config = dict(
    image_size=64,
    encoder_parallel_block=False,
    encoder_inner_norm=False,
    encoder_conv_stem=False,
    fusion='cross_attention',
    decoder_activation='geglu',
    decoder_mlp_ratio=2.67,
    residual_init='scaled_by_depth',
    shampoo_beta=0.99,
    eps=1e-08,
    precondition_frequency=25,
    ema_decay=0.995,
    warmup_steps=910,
    adamw_weight_decay_other_params=0,
)
Rows from block 12 of the image encoder of a small image captioner, named by matrix and row number. Rows with one number belong to one neuron. Each number is 500 + 50 x the weight over its row's rms, rounded and kept within 0 to 999. All counts start at 0. Numbers have three digits each.
After each neuron's rows are labels from the 100 images, of 14976, where the neuron reaches its highest value: "top examples" is what is common among them. Only what is clearly more common there than usual is listed. The data: photos with spoken descriptions (Open Images, Localized Narratives). In brackets: how many of the 100.
# fc1: MLP up (encoder.blocks.12.mlp.fc1.weight, 384x192), inputs 0-47
# fc2: MLP down (encoder.blocks.12.mlp.fc2.weight, 192x384, transposed), outputs 0-47

fc1.96:521522446456497619575529568510482453497468478458503552475519614478534484441447501561500510457429443524417545458434561514454516460530503443495528
fc2.96:474527476526581429488534561480538509493457561442488459488472510385470569538564489495426516572438465442464574553588525534598516533496466506457549
top examples: text has "white" (38)

fc1.261:501499639472497528502536449560439509514494545404496545544442518526518554567498525439461524464502495573535511529532494463451448558436446527478454
fc2.261:425516516573506491437540496467466522466501524521529422424551514507514508459586445555510474507559451591423476506502402399532473536563520584428502
top examples: text has "food" (61); text has "table" (52); text has "plate" (46); text has "white" (30)

fc1.90:518395460528502509434504439529425523504488574480565471556553499456543439411550558522534516521451501565438492534511448464430484592425561545440434
fc2.90:466537590481503513471530583479592452466556427554547582562437538420520494527508496506568522469506397512592516492566504492547559552540451517564512
top examples: text has "sitting" (67); text has "table" (65); text has "people" (63); text has "wall" (47)

fc1.239:520539453552431493495566496562436455499466528500562475549475519457471578569583535496523453501543549489566592601526475569385500521563471541510417
fc2.239:417527493502489459519435408471497574525528428520466513520423538498491499492491545559507423502551486519408472444527498554579480488537576497483510
top examples: text has "wearing" (31); text has "man" (30)

fc1.154:499514591565490541546630445451443505476436489451520542531573524565458502443563544456526400482399480436500486501501484507386476547481504446565579
fc2.154:415547583444445513404517514505433466421473469470436519442481549483478496478489436445510438504593492515474477660548563515487472432527517483538441
top examples: text has "woman" (34); text has "wearing" (32)

fc1.275:518515559424609463535508534508482502485499574589457518516516522530490490501482374492477517529525549478531508462488544542486405441461472532490582
fc2.275:499530620463449550465575473448496382527571567577579570556481587479518539614562479538494579551487506530491515551522570452486565503493469452446452
top examples: text has "black" (51); text has "white" (50)

fc1.328:535463516439482451536355563562558524456563426509508546523442538501573466478562449603381540498484512501492601520469578454507494513491558453468506
fc2.328:482515568499521404500603534539454563528515482423416488532491534524501470444479475480482506455444501515491439515357472547489589494479478480575532
top examples: text has "color" (33)

fc1.53:490436577613450585512545422583494414523485515537502491376552542457436528487539520537475480537564563488524507496472464595552514516478464430465475
fc2.53:464512483478546496385466492444478504411497408536518546544543492495461534595517500489487571487464479515373465409487591462393502544562554499468530
top examples: text has "grass" (31)

fc1.354:568462550579521501509502550536513552503514484502408564411547501544429462410475435432444518484484618489444463542473439464498463392488520362486500
fc2.354:445495543493563532461459529517415438451550521503549544557457514408523475450422505504557412461418566530503529571463545545462586478498530502513452
top examples: text has "white" (43); text has "black" (40)

fc1.123:535455500438561546441467457420592421425583539534546437470474418493495433399564510484464522395564511569589480506517454543524519507570501483517547
fc2.123:495453392532579527572458572513512513518442554441547448488530450530470486457504490408478600517448507428540451514507489555519522523514498555507348
top examples: text has "sky" (62); text has "buildings" (33); text has "road" (29)

fc1.139:558474505562582549515514503506597479551404538474551517494454358523485555552605557554569513611543496500480553554467420471560472472524463546486566
fc2.139:595515543499452490372466438586478491572560406451484492440533533522557539528481534463377624522483481484580441501490465586506474590532455607491475
top examples: text has "table" (50); text has "sitting" (40); text has "chairs" (26)

fc1.187:533499549516426442553546492626540488500438595475531553545534510487470572467440462467509568448469390471467443544527484486530519458410482514495570
fc2.187:534577437460504509483555458483496445486520452542497498522509503524591543461452476402492466475474460626520455553541578479488459584520529531548592
top examples: text has "color" (30)

fc1.318:530448527405479472464478583570500454566544482487527476582559423526471516507468561511564504442517512554467518590490516524458470488501509466452523
fc2.318:518426492467405570549516558457542570352357522488404547472490520497481535603486535515508569552516501456548465539458537481525461455393399514555494
top examples: text has "flowers" (39); text has "plants" (28)

fc1.36:547437483484524544464493489602531532514508499537407517496575482588453504507434459501503439477513467422503556453550561458569533492538527409537528
fc2.36:415587492430508562475419471424527404494441480451431443468481537473448589502534467558476456534583537518521539510641510484471511472549444572533491
top examples: text has "food" (55); text has "plate" (48); text has "table" (33); text has "bowl" (25)

fc1.199:521518458485460512415608385449430522577542528570607513535475510504488538502516579476484490529494571509477476529498478443555576610501495602518561
fc2.199:452502472559489480511463451512523523357468512446507455549440555418401501469590562493434544536562609526527432509506533461494594480542518517432539
top examples: text has "road" (58); text has "sky" (57); text has "buildings" (47); text has "vehicles" (35)

fc1.319:477527515489491505511513521566457535529496540491512406503527496517490414544472440563505501561475488428505466478509573438545535446508550512479428
fc2.319:416400460456520491505567552466489501518484421440540510466442573470443628505498438413429551482556483519520463454523443537451522544511500455514521
top examples: text has "plants" (28); text has "grass" (27)

fc1.269:487510464618450480518405481438513458490410480479529554625538453542493535516524438532448477467511567565565490575534579440445493522415447537568443
fc2.269:474502510572412416453423515479497536436427596568445451585608464569628498522535480491490499447490487493510508479547586469471586481560554600464472
top examples: text has "sitting" (44); text has "table" (39); text has "man" (35); text has "screen" (30)

fc1.307:468513383557580496509442527465515500410557592487445487550495487533428490450440423492471451588506526476539510509502593511533587476503500530568458
fc2.307:432562478456408524543515462537472527487518475555419426463623404337468506456480531535535536516443565540544519510518486560446505401494556549536521
top examples: text has "man" (43); text has "woman" (25)

fc1.242:487457480482491482533485492511481491627542478485622595551411474558486489524555457531494533420506511435419470514552414463501509454479349562513474
fc2.242:456548598482447495545552479524549430462429435512512434437571511478463511502508479416435449496512538527508497500460437509585576630493573496501490
top examples: text has "road" (28)

fc1.8:573394531592511491524549414515551503453557512440510498488502590500498504397489533479405497455534453585483443517472428505368455439461516529514552
fc2.8:480510573383593564395516534492443452524502481513472546383540539535415486546455588502567521472534491553476430545452504430490460486495529501513447
top examples: text has "person" (41)

fc1.44:404489458513455549529520480525409522554461481487453491501550568562523446472462577485560537425527510500527549462547531424511546433532462388610433
fc2.44:493471529512540482539388509439546482567561508505488468521434500540540490461572376471525433561458472525542363582559478489499503509500457431411442
top examples: text has "black" (42); text has "white" (41)

fc1.188:509527547465463437470557524529599521413560516524463499569405497523461405433504493448447395496519482431481568476535436488542526469511511548538489
fc2.188:482533523572427505561458526490442483625411457476523561413521459533546502555532536492532494500510481504542454497563523502535486551483475523482471
top examples: text has "sky" (55)

fc1.109:553471580483462460549387541457570511544511484473579542519536382578513557532513501553375524560574497518459537566438506488517449536383485512469572
fc2.109:547451565590511574455470548427591457503422474442479575457520558590467594570439542571527544556621469593555466547385494558549458527408574523466480
top examples: text has "color" (30); text has "flowers" (27); text has "flower" (25)

fc1.186:481487598528578409515560478580612484408558563496471550446485460486521507494498541541490487487535467568574513516465435464564419481533400543507551
fc2.186:527482458532566480476432391511535557609468409581508578373456486497603503491518581513467534478417451458455504485429494507456548522530460477518430
top examples: text has "table" (69); text has "wall" (51); text has "sitting" (48); text has "chairs" (35)

fc1.260:468425553431474475436516589524606410519419557540431514484481533538467517500507531567454578570538517485493526497537499550424397468461453519503430
fc2.260:487577558542487482511459428420551573494537487485533486418548472508524514462535485516545515459493484548423427524486554464475528447520430511583544
top examples: text has "wearing" (33); text has "woman" (27)

fc1.171:488532504468473461522438413439505553513453477533531461421565543466532429531449531423538556441544538512484446550484582516503464565598383523519492
fc2.171:494508445468486520516608479564483571448553468443521522540453449454402457420439458554461513515562479519548458543481525580557573530546549507563429
top examples: text has "road" (38)

fc1.28:433500483583470491496524480508489548555550518425579604510479510514428400512554542441465511501390548537549399456541536540550505403549525496448519
fc2.28:472507519469575548470540424525519481549553492412527497423556492545462498417504422435471487440516355541455432561484488497486442468505486490467479
top examples: text has "black" (31)

fc1.49:558432504507537525549486558489480465505528523579507532507507562427444529485546574539478452503501464593498591566628541518472510453479444494454483
fc2.49:470515546496490562539511530507487540596589554456549478506471554468573527514405572536503535463381416485375533418475453537465428455547574532485510
top examples: text has "white" (31)

fc1.322:518559488459530536567434475533587433493572498455504560479468546459546410460567442539501443474482456443429540479545396529503609467475493494450462
fc2.322:552550570517457486476573415489377549514464523496492523552516443524450550580424441511499570493514552543515460397476596542487478536567527482448505
top examples: text has "sky" (68); text has "trees" (55); text has "plants" (28); text has "water" (25)

fc1.64:537502465470565440502444574479515521453531507423477521487513407532525446470531526486501436445540612508540546589567470517464500517483372516494467
fc2.64:536476544595481446447590536550519403530571521459516512475491408479533601467441512500492528560465457439446484517533490530511454554508430536593505
top examples: text has "people" (52); text has "ground" (35); text has "grass" (29)

fc1.165:488537537482503538516444444437542601469493472425485488480517435497495437566484538531390447459531535482474469582531454517521487471412523521466493
fc2.165:474496555471407500509592491412435486497473525483513565466515464544439532563519465576450497452400567582434561515512524476529543476454489424531482
top examples: text has "color" (32)

fc1.249:495527483541555532508444553509440517537403601511478529454466464550489498542537448524561507453458534422434531530423478576487391486563440398477521
fc2.249:441500513640411517584567447395479486568411528541403492523497575510517486466477537469626440448501578495465537567446510540391472473509493493445440
top examples: text has "food" (39); text has "white" (38); text has "plate" (32); text has "black" (30)

fc1.247:546518544490580542577469498474434522524530481528524450542486441502512613473500438570489481467532500468605572513508507355484464546520500529450486
fc2.247:585377521423518486470550446467540491442508453467578540547504543405381461534573552465571481483557471542490547510474523512490533450539496489611543
top examples: text has "flowers" (29); text has "plants" (28)

fc1.353:471492440534461535462555489553499494482478535451542505459538564464569484476484475508404498532585411507569530496471505596477464423546451499515463
fc2.353:546489545534517423481481539474485499615413446456517390510449507627490501437502468440565612451540546494492561477538567462452460473468484440402507
top examples: text has "text" (43)

fc1.297:590516548528489468574533549528497473452504465527517509572577545476530473479519546557560557432463468528554510492417567552506427501522529605615434
fc2.297:578467535545481466518493593537526509503538512494547526518514517577506457531543537532616532415536473496550506497596534575545444494503572433534563
top examples: text has "two" (48); text has "holding" (40); text has "persons" (30); text has "smiling" (29)

fc1.82:426496533526510534475558589476527619507412619537509514462535545547521502549530496577433527393547499487538548454492461558541544529560555480486511
fc2.82:456461504509435532448485565556417527623424496562531523532473527524562563534431590425553534552491426513516421486522478433559541551458513469563570
top examples: text has "grass" (29)

fc1.355:550563523472480484434481491456496475620551553457538552459527524489413552573470571500540478494526536497461565585473467462371473523450499529503512
fc2.355:549440534508503446410494574571543498512534544557407478479470531507483402447568500574396478456543482531401464492477574435522557605411441452556462
top examples: text has "wearing" (43); text has "woman" (31); text has "smiling" (25)

fc1.212:507489490442413498486424482530531456451454508546504545529500558438435392481468409459515475546468530624422532522464604437495467480470497449571453
fc2.212:573423608503515454494481451560502456488562472429368483501497522539527501506486507590576479527509542477467525486463508548449547547491556478452487
top examples: text has "white" (38); text has "black" (33)

fc1.108:419486505547423523481615527469486583452534556389547551455451611506562523520518485448579443435494578577486586448518479524492502479488565552502431
fc2.108:500377455433469510482547541443539559542454479484492536524482534502532510494560504521512528467452444464481474488482561537523487565497564516513459
top examples: text has "wearing" (29); text has "woman" (25)

fc1.164:535482503537472430430490526457528533481567489547494551451433527523485555427375500545485442448469406475447526423576472464506465502439492477478512
fc2.164:503471439399458540556421469511478502489490411486418487552568540589555468537520509459509480510483527496495489461505498461576509490454461546630466
top examples: text has "color" (32); text has "red" (27)

fc1.86:557575547532559521487580509527523556493540476462564578572396504489475560580498514450415490537592485555556516511532529495477529459523487525500487
fc2.86:471438566404471509556459504489438461590471471500501502392615508472468645509538432562509529446474495401553432500434457504407505457528442505437493
top examples: text has "table" (35); text has "food" (29)

fc1.80:579498458357533509419449489539524420543487532502453471510553595493448511490488460462550504532548624425488483426445452417486422457474513520475564
fc2.80:534516487564522437615515493449414551455519456476583463520404495453529563481435515549478540511432379560479470529580524610508520565415517509522459
top examples: text has "road" (26)

fc1.118:553493431426542515568459420542499438498487484527584550480483417493563557479474495438560540552467505507521399546416469473502522435507507594531546
fc2.118:479492498526486553481502524424598486460566530441572625481493402469458593553589552502569575629475458422521632489495497500490560506445509556480470
top examples: text has "sitting" (35); text has "table" (31); text has "water" (25)

fc1.238:477500450439504462475488493477537554560510488545493455425527500605514444485584371507542495441456532515513453479525431518357476472547509551456581
fc2.238:545438518496437473455563510551484443474419513555495541549536476467507430497485383444480485598556477483535426479529560517376544470598501453451504
top examples: text has "sitting" (56); text has "table" (55); text has "wall" (52); text has "chairs" (33)

fc1.227:401495482504487534522543506540538521606585479482480502488385512487437536456439464500535468491465462527459600481514566502516438480544472504480529
fc2.227:570549457525475487587395439480513460555539556524539570553492508519460457538474504534428481502457433417544453535450491459522474499486490560628497
top examples: text has "water" (35)

fc1.119:482467467533413422486542485479507545578552513520506466469514502529504495500441487574467556430520558479459544511583521433486553563402504451495504
fc2.119:511567577598544548555535425585450525576472538461461449608517526500479476497557506504500553463462457562564499515414467477479471459415513517466415
top examples: text has "standing" (58); text has "holding" (41); text has "wearing" (31); text has "grass" (29)

fc1.278:594537452417469523459526544521487505535556475550529487515529502426498547483614522542559548526519590589483577507441467454530459462573573501556454
fc2.278:452551424487520585554490598473584619505523588467584476519495407512446583536447424463489450447484451525548418480462480542430438420473490520533408
top examples: text has "sky" (82); text has "buildings" (52); text has "road" (30); text has "poles" (26)

fc1.193:517553538444495540432516461471615473539597536453496445447552538617517470452499482654521516490564489531518513531378471564513485620568471612440530
fc2.193:530528523497515480572565434584504527555411457529486623498458520472537553535522486453480535462435504431467527530559494615445495447456465578403505
top examples: text has "sky" (51); text has "buildings" (31)

fc1.65:483480440437508442555437409455544491570488525459467470453503435545485483545479522496521405526538626483507456524462459537555454489456539449426487
fc2.65:468511521429408521514529518453528560439434596376362491529520520449486482464402546446440506599636469612537452443548649579546474519464532456598465
top examples: text has "flowers" (41); text has "flower" (38); text has "color" (32); text has "plants" (28)

fc1.356:460500457465430489531403440539511468545475621490546499496478404524463388560505491515482571519575495471514543514506498517508493533511581430494578
fc2.356:558539392538471466434494512533583593497518483558468449513549441517470461433487385558597480539448509466588435466454535532502538457529510414481479
top examples: text has "table" (50); text has "food" (32)

fc1.113:482510527477410450488448458537508484508574477360472558526483523464517510482575423458444483535503425578510540493550539539509539479456379535524521
fc2.113:488537586490511582542615505555429458517569533505471542555536578478560498549525583466475488404569512464466394507531590458509435528428491464483478
top examples: text has "road" (37); text has "car" (27); text has "vehicles" (25)

fc1.375:543468534525433481438468429446513503595484529433563465514522462507475533503505658491620499466408547476550567513512483456497420497581507623518461
fc2.375:557508521444456470568538492446532473474504522427494509425515460499465503429410508592554559509527474412588563521581442515546481523466476537498558
top examples: text has "grass" (35); text has "ground" (34); text has "wearing" (30); text has "man" (29)

fc1.381:488585526568431505451566516468496472531532513482427576460509551528481493632455483408537523536400575554484438508605463446467534513511423455496524
fc2.381:524491484505489471497507443570512536508525431516486499478566513527546590503558569465461467510527427513560493351492536528635564549508517505571537
top examples: text has "standing" (61); text has "wall" (42); text has "two" (30); text has "man" (30)

fc1.115:503481495497567430500566483412546485578447508501460538449518421506497455540454463494520532572571443449580509578502393442493575500552560457407527
fc2.115:462492480507450473436471459584537515470559469591603452469541472538404623579570568578489530490559533412403504508526431473537454424564499590549497
top examples: text has "sky" (65); text has "trees" (54)

fc1.287:509521494484485474529501529572358532464491538450547515513475550474497512515608549500525427479531541500584372551477503511516504484448445505474492
fc2.287:460495532446557550544489517449508506504493514517420509508441457469429442580485457425505484469528454574468610508488552464517559481501493513508526
top examples: text has "man" (36); text has "wearing" (36); text has "woman" (28); text has "black" (28)

fc1.155:472545518504547553446445601533416483533519476452439490512547532582475398462471607500429449451552539504404528505402452392451573543440572504417465
fc2.155:481546488535501491453506446523470522496509513470514377444515499440502477462462507492490491553470487447448485495450503412459530490473551533446402
top examples: text has "text" (47); text has "poster" (26); text has "written" (25)

fc1.349:572457530435415480442467523527520450532544446483425468449379473459494530548549514579529503499553441527472571470516595429544570450601499446443463
fc2.349:493504447417472537566476518531506411517582505518431493412485511404462352630485479439562405535489467479468558524563460523478519504595436417508462
top examples: text has "white" (35); text has "color" (31); text has "text" (25)

fc1.181:485538473627480486467391590549596532480563547403496416505448505468581398494503554540516460475537485438573545490503435454539456497531502517483558
fc2.181:451604499502528433499450505484625507386515475512526498506519430514499534525591534506573441520530551407568563435407419530533466498506523566447540
top examples: text has "sky" (94); text has "trees" (78); text has "top" (34); text has "clouds" (26)

fc1.22:501495597471539487514523562468509453495463516523540425497476453492490434476477544506526514559425666542556519551492466555505491520534499585433485
fc2.22:506366411478513541425417517451498431519442420443469490505476483481518578489518314574552411543478512395450475441583575446535391558577488439462441
top examples: text has "black" (58); text has "white" (56); text has "people" (47)

fc1.131:502491435542482465583390525438459448528465499419591567484416488525489489498493513462554518536503512452506482530525504451416430491442416525473548
fc2.131:490500573486409449448479536456491489573489483429595482492450462573476425551592501466484517450462416450538560475587494425519436442581519528530410
top examples: text has "holding" (41); text has "wearing" (39); text has "man" (30)

fc1.132:449468540563542528447467417423569503543539566494525552446455516371582490363476403563490507582426492575448515550485496517481563449456514440552619
fc2.132:494537470557451479555486494449471468433425542439501448533488485624477427584516589547464466469545555465481526527522527456538537497407498514500422
top examples: text has "wall" (42); text has "table" (31)

fc1.168:532473481591450486426462513444555412413518518514534564453608511541429476492478499475595452574429497551522474484509470537544488503591449507531506
fc2.168:548441508384519511479515557557467526444482457503523515495689478520497472359406453491596536458556460519441530461583504453458509537589458480470375
top examples: text has "wearing" (39); text has "grass" (32); text has "ground" (28)

fc1.94:491457538422468509464484505478446519575471507496506448483509474521550505496585553477585385406466423554529553547578525577497395442467422522448450
fc2.94:560458575533561495494517523581539482442564527507432432460456520547577526521496563531527538513568574526522505494515540475448501520473530544466454
top examples: text has "buildings" (58); text has "sky" (50); text has "people" (48); text has "road" (41)

fc1.63:446496471443512500466499521552517538428473520423489469438477484511515566501543541419523555608606514553548503538475530442497583477453500475506481
fc2.63:512379394508610496410382488544492546547491452497427431520484461449516444483540526551480566573540503540513477426487545497514389457589496533531512
top examples: text has "text" (53); text has "written" (30); text has "poster" (29); text has "paper" (25)

fc1.69:476519448528580546522555442430493526485463599399483553479462495472562432466471550493482432383493590455525578530559467471529477456492467529424520
fc2.69:458505499564407532436477543436487508481439510517484508459580402512440480480498498503488530465558435542484607464498486578527453389473432438472465
top examples: text has "trees" (80); text has "sky" (66); text has "grass" (32); text has "plants" (28)

fc1.346:412460523475456450457664509529497472410478511386506473507533467471447506546415423352503533506447540562444517467487505490421537519488468518503547
fc2.346:513502466532510523498405510556554516634502493538463444484431557517513507433475491524459446479519490503464410477466451495514541559459546432508511
top examples: text has "standing" (47); text has "wearing" (30)

fc1.15:438537525474452543486430459468591591486517521448557528524390546457465583448405551507349500424567476568499505519463536496511495526521487585534484
fc2.15:487405569585483508490460466509521413581476456500594455523499423464552482484451481526402471396513558423398522487462442508511521609502549491409513
top examples: text has "road" (38); text has "buildings" (34)

fc1.309:383539463395451459465546466508502496520520494450488462569479462477498448422518497559574567426447496552524554466498581487487510514474527498410464
fc2.309:462523519431523402498520530515427391544510532486434426579388469479526463483475533492403508487475491503495539358486515472471558533501504478443517
top examples: text has "standing" (63); text has "wall" (42); text has "two" (30); text has "wearing" (29)

fc1.237:516424558409502508510444494511580552513515424486449510504529446558547471583513501458525425501525419650502537487468512536477491482520546606478571
fc2.237:551465568490548530494508519496496534560513474548550534412535624524508507517474507519529514349540516492553511516555403492412408463388472555500530
top examples: text has "trees" (61); text has "road" (46); text has "grass" (40)

fc1.310:538531507513536540533534458510489437558536498548562391454544498443553453526609523525505543461502561557502416502501532455518543490458453438477562
fc2.310:568564445507593549511561621439472507483494530439498461505377497445489495452515444530546449447506551458544474528565525590499460498471533507511546
top examples: text has "buildings" (37); text has "building" (30)

fc1.362:563516423510482529487549325543601415479485533468425574466483548494456502537466437551462521384495557536488436586578462584496497486463446487503521
fc2.362:586489434567485494512502539419556472578464545471558491477507425568493506490571478531539613566462451494538521450420468394576549425409456470506419
top examples: text has "wall" (45); text has "table" (37)

fc1.207:480496519541456527441491487577586537560543500477525441563425601557460588487537547531486481517464487557523490512445357461478507493509498514512379
fc2.207:501560493422609483503490480489433471525410489511424498505549543466487459496568514467506473373442429516519469498600585506489554509406545464504570
top examples: text has "road" (25)

fc1.284:515415458466560459588413502559512550453478502431419554425522498437444534556457411422390403506574537472476486523473526560457539414497441545521497
fc2.284:420483373440584557585447555454519455503370460466434468515529546447415525530534529466417491541496427489512431499498562581469562518417479470471481
top examples: text has "grass" (62)

fc1.78:571463486600504564462461532541526510593470542432424556572490575476667478551477497523529466478415583513513413421470541493525475518508548497462453
fc2.78:500520522523502442589449571576518521514514482499437587455496508448415488429567378562527474536501539493480533420529480532517518546520419606447488
top examples: text has "water" (29)

fc1.270:486537537524519472461548419495502479464494490507489522500550528490427468472468581445511578522380532553563568458585498467453427499479473516619460
fc2.270:474494501457471479530484507602550505575465441478438524517436568453503519481542495658452466467418454469438440501504532520470474546587477473519393
top examples: text has "standing" (48); text has "grass" (42); text has "ground" (29); text has "wearing" (29)

fc1.91:467471459453528463490595548512600532517518601604512449548553459497459499492455537533494365474477417473494376529489582533547520481454497493578532
fc2.91:482509458563416525494443399557441382502514423448524323517440516470496540526543472560506545554535487486553492507422462582584450528384457471492462
top examples: text has "buildings" (42); text has "lights" (30)

fc1.35:553540477497475474509553546533574475629478529522482574532486524488542507520487587509503470585544472592474614527481546455578499504564450465438563
fc2.35:582504467509449508484574541532448521501511439454493451472514528501531490597485432456568469521510356519524472484463527547560518422556510454534402
top examples: text has "white" (37); text has "color" (30)

fc1.75:595433563498571426582590516513499496533466598550519523554470460507477518475521504517526584494485546509439468561478546456477565364598493436508547
fc2.75:522448537512602470451500539536477384591440534553483521518505460546482533491506434445541490501437617468533509541525523433452530615559539480484488
top examples: text has "black" (51); text has "white" (48)

fc1.9:503451431536527430419597424543515416491568535558501420580505470414475462465505407461552528423495507469420570483445468516456558491487498497397491
fc2.9:475522433389528465498509507527401451534526547566435401517416434469542494467570450505534522406444494512449486420452507386441547482526492487491406
top examples: text has "standing" (55); text has "wearing" (29)

fc1.344:432482474535472558566523598527432487505540567467575582497481556500438548580426460571532533620559613613436561552446513446504467473557424514578475
fc2.344:652550432552376539504473423346568526534574509475512472457473518583512465473514557475486563491559428481553488472491537491551526434536442446554389
top examples: text has "holding" (43); text has "wearing" (39); text has "man" (36)

fc1.178:522429489518579519446395466500501558444533484498530483572489536407454518523608562530484591517445493473471492557465570537529538514536515560580522
fc2.178:552458481462449478519477403512494504598478527574520483502497441514499473536474496471499415417479575480453528507433512433488510437550409501397538
top examples: text has "text" (44)

fc1.52:548467501487504520513433478488564513519450525549471449495517462509445470474517518451489354547395418505486545484502502478475504540535561508559531
fc2.52:549525572449457562425517505572504469454533531488414470446591454555431501399521429483530443436505401495439463460550562434435520544596482515496489
top examples: text has "food" (59); text has "plate" (55); text has "table" (37)

fc1.56:434590465611610531469510469503466420564454522536486503431583544507527458491408434438596545489508563427479564538434499585536506428487537609536497
fc2.56:500496453516554503547524527479503550509492587464499530423497537487561481459468466437540419468526563400429474668485538508476515614464506445482463
top examples: text has "standing" (47); text has "guitar" (41); text has "playing" (36); text has "man" (34)

fc1.379:452555478425546491399576443527591447414494518554545531452582529454401445459519568474518503534379621512486592531515406465476532491510617519504556
fc2.379:497423481419468503484544516485442510536519495575480419493514577449523430497573496556462501459537429492477462558440517476531528533516473530429463
top examples: text has "sitting" (75); text has "people" (68); text has "table" (53); text has "wall" (52)

fc1.324:477504498378465370459532506480450531467413462427432498509562498524426583465461482521397446550622533554546429530503555518491580468534500539461439
fc2.324:401520514514560538525500516403428464481514482517519583562465510479559499469562542563606555573484459486491447516549564482574497515470439559521462
top examples: text has "text" (30)

fc1.211:578505452515549521410454458454463518506525544581531471544430534531503456499545483397454530490539475608483590506535478461580427404568484513533426
fc2.211:418522476473428517620587572592524554536464476489573515432482476392508526458499479550568487521493548441508420440462544592398582526443454474475596
top examples: text has "people" (45)

fc1.120:470494512472476424464503487531544475570519523448432443532593484474452556579510579647503472546543437425558579474554631441574454500542502490491471
fc2.120:567470434544529422469495473518516503500561450480541499550562512462550568491533518519416477637530476570486471485568441523583510468457482509545414
top examples: text has "wearing" (40); text has "man" (32); text has "black" (26)

fc1.363:491505511526519474368552467442514519511500448480595526452469463590559447467610420459521488503485513470491505585389503556511496517516459587472458
fc2.363:470507433503454528519500490458473469561581463404545581524529502449465601517505432565468496520549477442465538469553526605505521445526530459493502
top examples: text has "text" (50)

fc1.382:540450430534440475494469516472498536464404509542484555590527398473499481467438460495471533629454565490546522481555607547469521484507544513478441
fc2.382:563456519513443568545496476436449520417471492500504522452499495466557456454576453514486528440521591483411395433421496405511581541502588491444462
top examples: text has "sitting" (84); text has "people" (73); text has "wall" (58); text has "table" (54)

fc1.23:509544444402454500431501443387572415443500593511463558497520513494487430562452547452526472613615507500522492540528534553566440555445439351545579
fc2.23:447490451513466481584534506548513523474422524519475453440543516519439561532498539544456564537457471428528498517441504523537478512425417568475476
top examples: text has "flowers" (31); text has "flower" (30)

fc1.233:445530597475514528537496447486541591435505606473446548460545471508510458557472482534524453541433545491480488505470486549598454591499483477540463
fc2.233:486451515510439403473575542518462445547540528528495513453506423505449580549462553512562540542478504493510528495449564472516543552507441411585532
top examples: text has "wearing" (40); text has "man" (31); text has "woman" (29); text has "smiling" (25)

fc1.67:401420487460406477418536483524526473436470462533489335515525454449518527543490512440583485481500450550443461584519531568454570509470466530501493
fc2.67:524576491524597534501453575497540520533563504540397607464466576574488475446532541509439449468538534453562477454489488447519427516408588549500537
top examples: text has "buildings" (34)